config = dict(
    image_size=48,
    crop_scale_min=0.5,
    encoder_kernel_size=3,
    encoder_avg_pool_shortcut=True,
    decoder_norm_position='pre',
    decoder_bias='all',
    decoder_drop_path=0.15,
    optimizer='adamw',
    beta1=0.9,
    eps=1e-08,
    final_lr_fraction=0,
    weight_decay=0.2,
)
Rows from block 7 of the text decoder, named by matrix and row number. Rows with one number belong to one neuron. Each number is 128 + 24 x the weight over its row's rms, rounded and kept within 0 to 255. All counts start at 0. Numbers have three digits each. After the name is the row's rms in percent of the matrix's.
# fc1: MLP up (decoder.blocks.7.mlp.fc1.weight, 512x128), inputs 43-85
# fc2: MLP down (decoder.blocks.7.mlp.fc2.weight, 128x512, transposed), outputs 43-85
fc1.320 105:095170065111112162169143077096119086143153147107135155135103120157141108121127175166177131149134118118144131119098160140124122146
fc2.320 110:126125117148093113111103139071105106089125158123138129140159124122137098143148150096123139094122100126119104126159148122148127129
fc1.321 091:118100113131114099152123129146129107130112144172138115114098132148150105143060157156150114169117144114137161138087096086115151139
fc2.321 091:100095165107135156110164153141079180113132112151129125110049137193137152122139100051087134144112167152134103124170140116129121107
fc1.322 099:156123133144135147137115145113115156128123120158124115178128133130072157139168160155138158129162121113123111116100135109144090107
fc2.322 100:117133204162137121116147153103105118108095155120153166168138127125130102184119110144122146162125117102113146124128181128154141113
fc1.323 102:145103126110108105131124122098137103148121105086177162116101134125132125100146098136124093124128129122120120136146151101160162161
fc2.323 098:151132118152113135107134112159130120134121150155129196152109143097134094095142176124123152101179139139105126170141117095162108129
fc1.324 104:097114122120176125130109167109121118112088090136153141100120114115161087149150124152145146112135139143109164170166123119121091110
fc2.324 106:136140094081186117102156141129112155106091117108089114143155101126129167136153122150139129140111141126124143155125126117125173119
fc1.325 099:102091154143105107152065142105129149121096107142153138133158101153122142099125122143164155103116102147156110141127122174138134108
fc2.325 117:126162098143136148126159155146138104146139113089117150102213145113140124148093133141162096107150107135147133126123160112151131158
fc1.326 099:149138119110144164170123126125092122174147120094117116135114077136110125057098122104113110102150148112150095147111143119126122148
fc2.326 103:118182136154140122123145138085126150098108163111170102149117136133144139161162121101087129160125140153112146102141119107091164132
fc1.327 104:119100136106155129127111078149136113182133156118155127114116125145118119101138127106145133113135146142171143103123131134089056141
fc2.327 105:108117112103144149114147107100066098126124129165068154127146168132124158133113176112147108159144102136115121107108102112060122086
fc1.328 097:081136077145116133095125134186159084126137124127150078139113140142148129140095148193144076108143108146123116132128125126121088158
fc2.328 091:152126086150111112157126147090125105138136133082104103188083106122132162138177066165153099114139150105166127134136120131141133143
fc1.329 099:114127147110148107155116111099140113201111146161114130105116109138094129107140130109127127138142112147162116190102122174114150168
fc2.329 089:097174115123107128120141147142094128111109130126109129164081132077124126098120132080127114098122145132157133086105105147113145081
fc1.330 094:130091127095154128133091132095139087161150108076115109137166110118131101075072090114106146122135142114128108133160114103102137095
fc2.330 098:135126150145106095110130163145132137136066097119118104107176131100095126137132122135155083118134129163119168138101114120179142115
fc1.331 097:102159138146163136104107084144123134167102115112151086176142143142143139110109117114152143082192105133119136102109109136138077121
fc2.331 098:169119144142153102135130147109136120104107158126126177138115127117143102118143113143137134134125185123149156122131095125109132161
fc1.332 095:148115129108123136100108146109163103110071103135176165105099121165131144133141121118121107130168120121144112081100145119120089157
fc2.332 091:117108132137133136134123102147072167155108118120184136156102150119102150161133140109123140139130085111101111115104094106161127083
fc1.333 091:129167096124139153087130150148148114113126094094154156167114121123094134121092113185091137070139156144126116141127086088125138113
fc2.333 093:095109115123085135176153167104120122151113106110147126105119153118115118111134098172107111140130156097163139105129132183147120116
fc1.334 100:139126086137154150093129129152142137101164137101123129120127133133143098080143150165155104175158127148124128148153088140132130147
fc2.334 109:138137146119150099113121127168100146110152124156157113166162092159121066120126125134130164130124062138103134146164118116174082142
fc1.335 110:163117089134147111120095143109127125120151135112128138143104125186131134157098165135156140097113133170132052162102118132104095139
fc2.335 105:151141117134110173119092154091160120132163140115114092134053107139128131137116137152152147103132158137129138133092126121126128161
fc1.336 110:135109143069142099152126163105151116123143099094163112129144124148066196140127138140177126087143145148123107150141146161102121155
fc2.336 118:158142137099125105136139160094103138145128145122158114135092124135139184059107145143136113132151141173135095140157145109176140135
fc1.337 102:124096135139082135106093166161175093161116132123127147132153134134119143135107089114159149134143123110185095133126130151146139096
fc2.337 101:124152118126111174090115159127127076151084151155129144158185119131135146126111095134184136130127118131141129118120118174144140123
fc1.338 095:104161138127173144136114121158126127139099147150121162132135101147103143108108143126179122068164090113121130163140139136148101141
fc2.338 092:041154139117085100084137117142112135064142120120143121156139135120091155147106187137111123130113141142125114118096163170135124131
fc1.339 100:123104128149180154115096124172112127092126082130137141121147088144126131161141128109115143127130111147136147111106131101153067134
fc2.339 109:120082122094103121117075155143126107074105135118094099171134139154085114145121159115134165108096118132115139091106141104139167140
fc1.340 102:120174089101133170152102165104117143131099157131088168130116126176142123128065161164124125091122130148149098132109134132108143124
fc2.340 092:085159121089142141081122089153169082108134111137149180116076133149148114112153101098105168103148170115121116128128166140112121142
fc1.341 108:165131121152115165133133161103153108110094111151126142140099093160112134063150158127148151112127153162150142149132084128113149135
fc2.341 118:103148089119121136164162162144153105107120117114121163106090112133131162152146193150132130142119146165164140122119092103139148140
fc1.342 091:155119139145138145121137120138143117095110102139189136090120101143142132115089141163165169142111171150156116122152106144127048135
fc2.342 089:107132115125093180124097141117139129113155135134085155107066152129141054131135159115100120106127143138130150146134101097119128089
fc1.343 102:173141096147118131139100131179105119147127160104112139118154122171132116109108103100113125127133152116097127152144134106085089131
fc2.343 106:113117094084074104137114124143143111184137160159152074116128132166148136117126114133112113184164132129130156107156149142092135108
fc1.344 097:095177142110191109153122153091129137152117135131133178114090114121125136137071134118126152119114100102157130157104145143137127134
fc2.344 092:136118152143092173119143111153117151094156130141096151135132121135124106124108123139136106118095132134123156089113105090161076127
fc1.345 098:149148100136097105152105131127150162151124143106114136122123132148101125104134169108148173122124125119107106161113111128142089111
fc2.345 097:148116119167151059112147132108076173102142178145115146100119134164131093115158146161163150158139112132154122177132173135103132112
fc1.346 095:160115160116111122123126169149109135139118163125081120167087132171130126118128119127106170107128189187119098131148123105111139124
fc2.346 091:143125199080188146155145120032119145122103153122125088116086140135155133120145103124134146151103093144140126114130140123089132133
fc1.347 100:144087117107132112125106165108110153122107103136125113169121115164072106139133108148157169097159167122130129114140124115112142150
fc2.347 091:131117101127126149167140166092119142199110162165098168171122134144131152125142156168146129132133100139109163151128103127112102150
fc1.348 101:133096104147179151138125161136139113131156097156153085129111122099103140109090136161108140130113146151137113133096059124116146153
fc2.348 101:171126152097103133100109129152129110148103104142112167107151116141134150119136173143098158110115152146096146146154172147136081112
fc1.349 106:150110112119155104124127172176142123114129157142095105190140160132151123104120136105134135124144132138167166192150106116116132113
fc2.349 102:127107141127115096136152151124105111120123140120097115116112084089138151134140090130181163154172080128167103164123129138137117165
fc1.350 100:149118140105144172158100128198148099144148076111126184106102115127096110108137115148134084130159082109113098143148145132135146148
fc2.350 092:141138116094153158158103119123144137144134130163116115141089128083126118109169088135162115107167160105142108133119142119134167116
fc1.351 108:127106117121146148137128107152125091126127104133157142147167086119087123110077124102181110113161148153113119116169117149122128145
fc2.351 099:121096151177120132105107091150111162088154131157149144093130110082106116153104150127094122103108137127123128126124133134132107146
fc1.352 099:126093140062177100122119139123123116139141115082114113126112152126124160109139122109145122096138158094156132145136096123130113109
fc2.352 104:122139137116126139147158141138158168143120114093113079161076101132156142120098127110144174123122114111137131125181129112108152144
fc1.353 101:135137085119119128105125166139132157167131152127128099108101126157071201175096110124133123137133109184130099126147146108130147175
fc2.353 100:103121146122097129105142102108121117113138173101142129125149140125085109075127136162172111147130121151062117152128135120101121117
fc1.354 097:137143154156123160126096123124144154133169131154150115110126110094107156154129119144151114140163116149169130110109116114089089141
fc2.354 100:114108140084116137140111170153154161146095142059177125105155187105111151111137135131120144134120097125121192108148107108167177075
fc1.355 098:117121115164156116127126123188137113124082125132106150166110126149158143161127122134156170122094106151150133102181138132103095142
fc2.355 098:123109161092099107122115134115166121126084135149178129123153132117107172136116167165140133119116117130150135151105175133124128141
fc1.356 099:168111109141131153116110172151145134131125121140099167101135122183144134120140146111146152091167118177124087165103111136130159143
fc2.356 104:135114132131095107121138084146121130144133149167129068105186128130085139147087120143137140149132139164080133103100128150094158096
fc1.357 097:148135139137099117158113142127139109134115096139130141151119102125124141132136136116155126108145116156104099109122102114131131147
fc2.357 102:147131150155138138126140164146161164120123075153078099172106119119132141125153080135131152154139129160128124112167125108143152119
fc1.358 104:108124129079189146142106205134142116130133150137122097145118085135142174143123162166074113125127154127171120158117108124115090116
fc2.358 098:126123141120126109163152127137119147167136095143108128085138112146088101108124107103095080168101150121130146097112144150127091078
fc1.359 092:078132135109155130174132118134135137120098136097103161087101143109095113159087139167183163098146099153167121143129126106198109123
fc2.359 092:125140107128129167156120142090164132150089116141128129068184149120105095132125112108114086126161146140098134128150149131123134135
fc1.360 094:110126164153146130128098133128162133139134089105139174102136114101099119106135113139128150097145146149138115146099080102169145146
fc2.360 094:169094121130125130145158107082154144151147163147114102125085163135191118156094130165124115124121100104097118070123144126135150146
fc1.361 099:134105131084075149119138173082189115152107139148168146128111131141108083078127089129153142172117105135134107162131150134079123164
fc2.361 098:087123178167123113140155110124147174083148138110129142118161128130149140127100102151143179157146100110118145121104105067145115086
fc1.362 116:122115102129086173096090104149121139124134094082165101152158150154119179080113132116135179100120179143128102146134122127124144128
fc2.362 111:137138082144069177099129131153113169174104157138156152157128130144105101098144146124071164128124142157093109111094098099120129127
fc1.363 105:137115107102132133100105177113134135152168097113094169136106123126099099133127136094110142115167134124111091171159112139186122120
fc2.363 111:156156152111146127179149122134148148120116083146117091118146111100128121128092128175162194130126152096117164107132093150136132101
fc1.364 103:108087134118125192163129132122112115140106133130157146145116073113108117160106157139135126109088147145157105160113047167147119145
fc2.364 104:125141080151115172139103130160166141168127138077075104138173129118165093122136130074156112150137083123134116125124163108140132149
fc1.365 096:127164183118090143159134116116123124105143141083128167156100151116124101144142167150146128145154133141141145125084090114148130133
fc2.365 105:130055111137137105121144157154127132105130110208133138122111123149139132130104134143108166134147076129076111106134145133104116087
fc1.366 099:106158039100158138161122124145106136144122093101176136124114126144115137106087131155138115106104111152134124132128147096087106132
fc2.366 094:112217112150114132132183140161105157110137140108126154110124138106127131168119116131109122097103128115139098120149126171142109149
fc1.367 099:138090128130098152134060090154168112128145165149145147160123115125097168094132106138117093133162142148161143175131122143124104097
fc2.367 097:140185056104133110147187141142151113148116128112095127135090075123117115147104125173140149138112116124101137146132112116142136101
fc1.368 097:160119131180136143141128121122132098138112066121076145142120115119158116134113131156114110138169142155099109157148112162116098121
fc2.368 104:127116137099140147121161180158128151148118164094123144142165158108097142135119157121105104158124123111097089089143116162155157132
fc1.369 100:112126133124156120109123133123116139136086089102172165129134133174113162148134109077160154103113149157111099133129103149125101105
fc2.369 099:188130150122138111140132163093155154122106111147145132145109138116114128176126107126124139130147150105069129135121140168136101096
fc1.370 101:100127135114151149137159127116111101137103112123191148120125060118146126134094120147169117112119140130120135135116064153155111169
fc2.370 099:120082141095122117084146112147115111136144125125157105131157104125189119120129170084170172166129120105116140114120104117142108112
fc1.371 096:113085143099140112154096124121143119130139091145141092125123106141129112117106122136168141153157136154133123128141083115121138109
fc2.371 108:145157079142150154139140128127113117114104160107129146126132121170151137152082134126144137087133150109121127173110140097106107133
fc1.372 101:175123130119103156104107169160128106135149115086092135132148092121105159098122116160115161129105103130159110103151066111122133137
fc2.372 103:138137127080158134161139135170092119100142119112124088140163109148113127165143139143133138107117139150064123120119100073125104123
fc1.373 091:162075086114124138125118140153130141115111112130113135166181081111146086131095121132153131103148109120114110117133137136122068142
fc2.373 092:111101173141130158115121116113111118090148100167142106092050117112102153119110121124147136090139099127160138182089108131094106116
fc1.374 100:119136091103141106109118126140116133130145123101145140144081115133089158173141141149160117156092165130138118116126098155124136164
fc2.374 098:138127145146152117121126099115062159075122147123131154170130151097123124137141081165125118100124149114129150149149139133104131140
fc1.375 104:107147132096123127160130151153119146233126107109091112152107139129119103122103088113145117119157151151132072105133087097140145149
fc2.375 092:165167093122152132180130187161107108117105089148125169115084118101154137119146116145152129104138158123139129094081089125139104121
fc1.376 100:145118153119154128128106143150174137168135118109151066111081117129145113157096123129122108127145175111154080133136133107081128167
fc2.376 092:084169087072075107137123145103133130146118123095108129149100111100181109146168132104119119140125128124104070112126149101130144121
fc1.377 095:143129159148107163098100120132105124135119080135130137143140116170115095117105091113164160107168091123128105153126122075136127164
fc2.377 098:144124160148169096137124111169120149143148083160167088137127146158129137122140174086087132128111130133117109120168120161098125150
fc1.378 110:120132104147143129113107146137131124116115103047175132135111124156106133112131146172139143090132137152081132121154096169097073112
fc2.378 112:118140125098107104121114137152093188117162134142136139107133119091101141112131099169083141135131147168099093133125151131126128149
fc1.379 103:113160138115125137119147134141148111161076127087108148111148114115082120166061125131172145114160129160112119179085104128149091149
fc2.379 094:127128126123116094133132185144119116134118129077105152123031095108130168107128124138120127130126127156112129132086049108130137075
fc1.380 107:129154106130127111150095176159163130146118104132142149116097101144102125147099138128113114106108144107125135160146148156119131135
fc2.380 111:120188153134152149155163118128100089101122179102151122093047154111116119141127116145122112122157146163103112134107108154107147119
fc1.381 101:117095121115161108136114125113170123135171141147155137177138126146078146088144113126119120131142130127163108100121149145142088164
fc2.381 104:098157114139119127133144165157068124095115124115148147088131087183157138129075132087084139129114142171135132133109076132130114106
fc1.382 101:132111118097111141103121155159167122156116094098104130161130168118115115144105101126164113121154178143116100154130127121158099175
fc2.382 103:114115118091162159148117121120124159144132131167136150151111061159164111121111123136144154111132141137156118097115090114161132099
fc1.383 096:132109126137140149126089114138166133138134074119139127131149121127113119124111166164149171100143072154133132135127117091144131120
fc2.383 095:101131099095120116114138145117154136104144146116133144082157151125090154108185106122162122110207151126141111127133141127087116136
fc1.384 108:139129081124138129123150181144136148118131147147154117128116136146122086141107064136131115087206153166170145161116120113127138151
fc2.384 112:142125124139090149116108095128119107155115121154184173107105127117130100132123124100122117159150138135112141147137113115108132091
fc1.385 100:092123066137102096151115109106159111141132114129120096131110123122130140141110143136153098136152137134158146149137119103092121132
fc2.385 098:148109118143136147145182083124125091162108108131150074126131100113080158166111161157102102159127117151115122133158126136140136142
fc1.386 103:139155151120112126093104126145144139104145133089141136155148149142173148143109113146135114129129111132131119163123122113174068136
fc2.386 105:118128161100153136153139130167164159130123134126161129115138146120103124139088132112104136134118095140085135127158109146136149089
fc1.387 103:136120139124163092103116149118127137111101141083118123129161173118093115136076115100160192133136095146112124124113164088121116144
fc2.387 099:148108128102149097086147103122138156134114128167183114108127135102175101106157123133142110098103156110118117118113137169111133146
fc1.388 098:133118136111114147158142159093118145127164137093139141161118125136130151112133137104121074107139128125157141130088139135139104151
fc2.388 099:086115101103087139112146099123154132129132113176098119093128162113150118098170159118102122163105127083154115139120153183149130132
fc1.389 103:124108080134122114150087172116111140121136144121113152104148095165089130127146121154126143119144133126198148160111106105111112149
fc2.389 098:083128149122128175142119087123091106168184147160142124119118125148146132127154118109124141085121114128114110149119111130092129123
fc1.390 095:130138103106134136119142148177128117111119063123156117121147100123112186097121098114164118127109081120171111098140104115122128167
fc2.390 094:132160108138134113173195138148100128131152125156148109128062150121107131109116114141131118125101135116109103094134158130111118134
fc1.391 100:124109147162147121153116092112130103089142135087133162105139151171083112115125145128125089150143173128160138143109159137131121117
fc2.391 104:131148098125095127119112188138091143139132142138129128167084103119129151138091053143151154101152091144082098118157096109113138141
fc1.392 104:145134147092107156115083104139158094155141118085140151148099111159101136156140112156152094118199115151117067130122099132125149106
fc2.392 103:070115161123157126163135143100110095118110111122094124114114105176170133138161147158155133140128089137105115141101084144130151123
fc1.393 091:149152137130102169106078125089106118132165151118134147113059087139152122125123175176166129094121140147117128146101110116130122112
fc2.393 089:156133163115133137104070140105108151111165136134128137176110157139090076165162153147098116154152127137177158114143184102109120121
fc1.394 095:125116141101170141139092156132142101130110119105164125149148158131075127101142164130125124105127101098171115164087117103136137121
fc2.394 092:155120114133136132175109105151137129165119133134141146085163137150098126136152085142103123153108118086128127094154135097102126097
fc1.395 092:190145169114123110111132147129180100138121111106147138112166087131112140139086126114163160126104092108138114162135143134152107113
fc2.395 092:081118138103139110145158165124105145124079145150135137083194138114144109080148089143141124143135135108124148140153168117134137187
fc1.396 100:109138183132144150114143114126106148111104122089160131141098096142119167138110117126177150091149117145120120142084133112143139134
fc2.396 102:137136149083102103156136139196137152152139113167098125157147147124105118134092066137102154121126112110117112103149119135160147122
fc1.397 103:131139105105124113110096176133146113124122125103141147124102144162139091125127117136117132118140166123139175150149140128107111182
fc2.397 106:154152115119127114097115161126144120132158144138128132139118132095174119138134128156135144098162146139149142122122126094114178128
fc1.398 098:112161133113166105124099107092131100154116076097119171145067070142135123120127140132177129146154114163145113109129143058128082167
fc2.398 103:125141092140145117139133094082120148153129125114136117085138126154143099138127140140116094157092105186154141101138108132113127090
fc1.399 102:209103108155138133117104116122128137126143135143102105126154107116109159117164113148102115117154135140189137130118147145162134120
fc2.399 105:143146120108158127129073065125121108161135101140161106143145120127137118118128116165121110109130094139158143134116140129130138113
fc1.400 105:137125104164128085137123126141142160181110117103152092131103118146124104132098134157182150142119151145144133168066070165152113117
fc2.400 096:085105173098126129146122118155093092107089113096109119131124144133101112130135068133135132112135133182124125099120094101101118138
fc1.401 096:126153129130127119119124130118151034106105132098212113097146144145122151118108151127167140096128119094105135110117094132106145150
fc2.401 093:128092164166182124087128174145123115107127150123144193083153104120110156163167123109106145166144102134153128149120121101118123097
fc1.402 086:146139150108153134079112121169140099140127115139102136115108107109138162103116128128103153108111111148143149137193137120169159143
fc2.402 084:132100103126049101184175155141145153136154115142117164135079124123087113142101128153127109129122131149114115110147102107114091130
fc1.403 093:090079145136115133124141152147121134095158123118107117115113162139103113117144116133123160098145133146152134132145121112104132189
fc2.403 091:110150145150124108146098152142118067083152163134118145133125127164110073127170136124123110149116137154116121097115105142164139128
fc1.404 101:139122110161098159107099131171139132101158077137104098155115081125110106063117100184134102128133125135098133128123114127138098126
fc2.404 099:119093109100107113127128131149108142152156159137104136153109140154113092128143162164132148103121108137112131075151104133122076150
fc1.405 109:120099157110112127121089155128128145124168141135112128184110117135128131173138150150114154121122126111103093090134090139072093172
fc2.405 105:103167157137128091151146147143090099120137178170113127117128162145146126121144125107111160163109145118111086110136116142160131143
fc1.406 102:140102082128130149147143095119152133123145124143118099110146141191150153135083110109147127113134122135177124127136089180120133107
fc2.406 104:139128127079119107131115145150134091136116092121106122137148142114117137131117099123102144132107105124149125131101107171152149083
fc1.407 092:120144148126132186126117155132126124150153123142127126134079110168078123147069147118143151099127178133135139144144093130143116124
fc2.407 088:139144122104128112183105131091139134119111093128090129131206107113113111125123135187128124126145145141092154103101116138114135130
fc1.408 093:160144147134118155151097116129100110111138164130147127168116103125120161109084169138142134105152157143117080133127118099140126135
fc2.408 096:113180134177097100147158142131138115055163093129137087069147138162124109132160106132103145098105109120107140122124161145111113128
fc1.409 099:117113121118126134159132183120137106149132124106152118145106123160098140111169104119133114124111138123154134157190158123173166106
fc2.409 109:129159172179141119143146126144127123099129138146085115147171087098132116120123138134134137140109155118108118112092106118090106132
fc1.410 096:098144120092134194073107136136124129130099125115142132096128127150122103123116119138159122121111119165146163114112102156105078115
fc2.410 092:132140120147117150141123129187108127115079142108141132158004101121140114177121136085104107097108118120128123131107133106109143075
fc1.411 098:133137136164149142121102104141147136128141138124150122143128104156134169139121123115120178145122044162148098154121142090149108123
fc2.411 102:080136099113102148124130116118174099141147151104080124155153144111184108129128112143070125179128093144183123194108169134168138117
fc1.412 102:145137123136101142144077123119141144121116121110123114131170117169058148134114151159162119090126168134126127148108111105101151140
fc2.412 107:125125126158103133103154110132134149127132131160104184127143175167148150107110126136105128151139095098124114102104165128140115132
fc1.413 109:119122082086128117121125135122171146154145093083151182134126155155112108119126182172127093173135166165187102123151124110115131113
fc2.413 112:152079143115167101111129120118135117090130112104140131164154137174104129106132179163142133174136126145117125117133124103117134136
fc1.414 095:153137111069134142117132123108161119128103136079144147150150131145142146121132164143168133070165122118121126165115128143140140131
fc2.414 094:112141105123176159095180129100104125178163132086137139163155109141134132128117131155103125114148144121160119141128116091141110121
fc1.415 099:111146128127124123153132165106160058083111110131146139121117126135106113112116127117121189132104118142174152151096092156098156151
fc2.415 094:120180110134148139118163133137115141135095130079132102127118147077148132135109076147132130113116138161133122112122133093107156142
fc1.416 101:142133099114149102170135122134172132150115095114139102169100101139130097082116171120160114137117084100125064106127099131092083151
fc2.416 103:142114112106109108181171202151101179133127090119127124119146138152086133157150123097130120125166115112106107136142095100149158131
fc1.417 097:170117128118151162114143111122116090121091139140143139167139120153137096140112107082126107078133138150137136118116124102121140150
fc2.417 094:115120120134144124135099151156115132170118125124115133139095127115086117116152144171150200118117135115172119152126098145114095136
fc1.418 104:124150132106084133085121118113146127125136099114160131122076121136086124144089162138117149127150121151178098117095101147097169148
fc2.418 090:103175141145107094102123104134111118100133163100084165113060133111102093149124115130068095159119139154107115121107120180110126107
fc1.419 097:109134108102134158142123131136138133177097145125115104154130128106100116103093097124164094135126138146130111173117163100168126153
fc2.419 095:140127160136093148114132137088140143088156128099111162099157144134133161098137142124118143136087130115127181072152120168163135152
fc1.420 111:129098136104121128185159152147159108164128133149107091086087099147117121165149142140163140130091120142120121139150121118150138137
fc2.420 135:137145137167139107095067125126099140097154107110153152184143144109146155076110102138089115136148126115139129113108121116119089141
fc1.421 094:115148125123133147096098127104131083150140110114105114123138137128060183113140173117150107152125121128139105167117103173105127130
fc2.421 089:105129148121124160068151115129083134096113156148137164119133159107136089098112089110139130120105106118148149143102104158098101107
fc1.422 098:103147151091153108130103156140151095186131132111151186097159108174114132150139123123121131087128119136115114170106124127167137150
fc2.422 098:085159185135167105120151155149156130112143120127097107125120126127138164115125106122099161157125119118152129068125092128071111143
fc1.423 095:117144148113145119153073134139140131143112126129163126158109169124121140115124141097119088120191137109093091137105109131127087139
fc2.423 093:113102089097092125106104150112107147157112145183150118158110096070156143130147122128144088133117124081084108112154126139132143163
fc1.424 099:128152142139112122157082123133146148109149161069132135120116111157070112147111109167122120077169101127118161120119134132094123172
fc2.424 094:102142106134109113109098134159114105167116156135095131105128151093129157086144147123143140132141098142126171148152129156111131050
fc1.425 105:150093129110121169134128161093126138143148117135120087153086130136133108065153118118146082107110140128162128126094121144094114130
fc2.425 109:139097131115127136111153154173144131148089116147170093147170161178085139157118125122131153119150114160135153112112123080106166083
fc1.426 099:160132123103135095154109118152157103152132104086144095129110120112149137113142109153144161126127090108143109118106114140143123177
fc2.426 096:124156120119095161122121154126101176121123076130114112128190148105108144152131123141121112120154139109112132098151131155152133095
fc1.427 097:150149135101125170148131131136152132155170131120101139164098143137109168128107137138138139131116129145091051110149140135145097109
fc2.427 096:168125139149150151128133159121124127127167118149155121077131106110139093114130119154134146139133104149106144111104087116104095143
fc1.428 096:144079089122086121122097134133109091139149135104157161139135122128109152130165115108124146118134116145163123138161125115142157135
fc2.428 094:147129109106152125133143148151149104103162126151105117126068087105168115119101135112162188117157119137148132107127089160121099146
fc1.429 095:103178129140128136137120175093154072162128091107089131107117101111129094139090131138176120118123146141137131124147085145143139088
fc2.429 093:146157137153080158170103170136110163120092127115112115112136076099088140133121095063091141150123128125111122121183144112155131118
fc1.430 102:144120101134093126133128131133173099186121124093091141133137161145106096097144137138135182161114148147134117088111122164170135117
fc2.430 103:155157108119162162132149142153172093083108154121122165114187152125108125137149120111108123110091129134104122139143119134128122088
fc1.431 105:172115133131123105122101126135135114108079138100134126134114115133120117084073134133135158098151160158168085100136100121121111098
fc2.431 108:092089130152101151157148092127143124187158114165145091122124149125141139134147150084157081133144113133087139127155146090117137112
fc1.432 096:130156111128082104139136174112108101116113088114125101092122140099121144140108134149147095111160145192140131075075153078095124160
fc2.432 097:091138155100139130129151124177100134134108195130110153127143125116109089130141075119080155180153124116121108122128082143112152120
fc1.433 091:114144121173086161148117170120166121121118125069143138109179098161073114116124132133201121137141084104099115107159134138162136153
fc2.433 085:109082119125115098113093143130117100141126131148125098174177144102139135118164143157145114128106092145138130120117136159157116096
fc1.434 102:149115148094173135159114114134153152134105125107151144121167097115095112103092140177160157111130143113198152116100102116126151126
fc2.434 105:116156120132136121143139126143128144122139128140119102097171093117136164082139094113123100087134128126131142162164159146134149131
fc1.435 098:113118091116087135137078158138160101123124143133120134132146085187097126163159106132147125103137113147090134161096085125143141136
fc2.435 092:163086150096129148112124104133117143155108154126141138125138142090161158143091154116135146107151117142081092123149127159100129106
fc1.436 100:099112136093119149119111136128126118189142141110151146199120130124129138108111125130170172152146138155139115110119129074135131118
fc2.436 100:106128127124123138114095086122163146138098118126080118163126126134122102144107131127124100086135149092157136155097168150111123203
fc1.437 100:129170133140133132161113154145124127115138130149151126103118088203106133150121113130113137140119147120128143119132155123145082100
fc2.437 094:112189153137081115129153169135130118138136138117094148117117169093091152128139132067136127126130123115122145115113135123098143166
fc1.438 102:148134128114130164133105106153130117149148130139118127174104108114124136129078115088135138150152080189108142105106114108101132157
fc2.438 105:136151118098127177128152130149130085125133134163124129137121171128105146139118137142122080152128165074098117097113170138101141132
fc1.439 097:114144105121142103087069140151108099147136112115123123164140121145110144120088127121129149121166099166105107091091150092101095130
fc2.439 095:152196126095128113157126163117144137160153155132118149138130095110132180099167145147112142128113108151145164148127072112119141160
fc1.440 100:165100129098124111147111111152176139159156131106143129113123151129082171111144143123127131121145122162137107152143118156160161119
fc2.440 107:149118124128145072132049139128147074126130104132148117150134083142126151169108140111093128141139112094122112123131130139124145143
fc1.441 095:148111140158142094108122171115136117169133156121118125086156125158115109097142180118168167142133182170126113136145092108068146175
fc2.441 089:196118100120164095162090137119171121084120095170103096122088131141129110144129118164140132130112116143160160167107091151165145097
fc1.442 102:121168079089113144130122138123110169115117091116139168150128117162118127133131127113127160082132110104154137176128155104182143099
fc2.442 106:119163118127137128187155157118112109112147116172152139118123118131133147110149162124137101139113153077148168136154095138126110111
fc1.443 097:131167104147129134174130126173111090143143107124123144126149083160140138121122174111120122102079126190180141112140101127090087124
fc2.443 098:099121153148116087109156156140172147180136156134134141090128135151159102145102128128088152130150121098105104119121158158082137112
fc1.444 102:165143098134139132139076172133163098141158126080115148143098144170125127086182132110106130094143125173115150090137129126136082169
fc2.444 105:176128155123132137141194151139089156103124103117161124137061075117125108160102090131155126137152160172135086092146136112143136137
fc1.445 096:065140102085090167143107142117141189116132089112143124105113130151103136142161155122136121114128139122123142150168131102187134132
fc2.445 095:179123158151109108115075136129109121144144164127164112129092164119108180115107121160147094129124128128113130114135128142118157117
fc1.446 102:185118118087139117110100093145125121174123114116136183124108091163106168131093155109182173114128129171139132131118167102134114115
fc2.446 103:142169191122095098113126131157102120150142143107090087135139140188081160149149136118136156143123116145158130137093153104105126169
fc1.447 094:127149096105087126185108165141132117160118088138148141144096117126116110094174183126135134137128121114104132161095093125155131147
fc2.447 098:118116124129101118070117167154131094171132112144142116085132168128140096119122073126152122130150137056142136130120159168107132132
fc1.448 101:083115109137149125144105115150144121123100147138140075162140142181112134104118134154097126144125172140164099128156136091157099152
fc2.448 101:104099157122125136128169130116151138154131134152144162105187110148086128098134156128155108087083117157117135134135125120145133092
fc1.449 103:143097129109091122095120162118124112124110091095107118150121102153138133093114138152083148101116116169151151134171108148149081141
fc2.449 103:134129169128173104138167137107121135128145129147117150125155148133157114125111153150146156140163118139137164141109131121148103127
fc1.450 102:141128150146173152105116147145136137170114067160126100131133118177125099086162125127141143062112140136160109147104137150117072107
fc2.450 100:078102117148129097131118142110137176156115147127075103143122140111174114142074107151134088143169160132123107148164108120132115137
fc1.451 100:167132099099102095116112127134153135138165120107146062125118148182139136133082146145153115110166133177112121080083130181136105136
fc2.451 098:118145141144185081147098115102082147139166133129098111151162126142122121132113107136151122126143118099154131154079168146158113085
fc1.452 100:129135083139126149120101121118102096144114120108153131144104113130136146123113186142167157083143148128110120130128136056129138130
fc2.452 100:076094121153124102156154103129109135169109120137145125129144106151143153162112151119145138144153173120124169098104122108121160100
fc1.453 098:141159108099133111125084136106140146116153108137093187102144135138126132114152119113144124085178092155161087126175131183147138133
fc2.453 099:128118122106126142163113087130121112138119110157154129095195098136123129152092144131081131093118094126144163157155142108121169100
fc1.454 094:173103107109127158114135176092127137151158136147149132120090157183090113119087114104098099149136129150149124144145139119144149089
fc2.454 100:149103111128162120090134092122109146180138131107104133121159127117125092157108169153128121101118109141083101132124148119127108134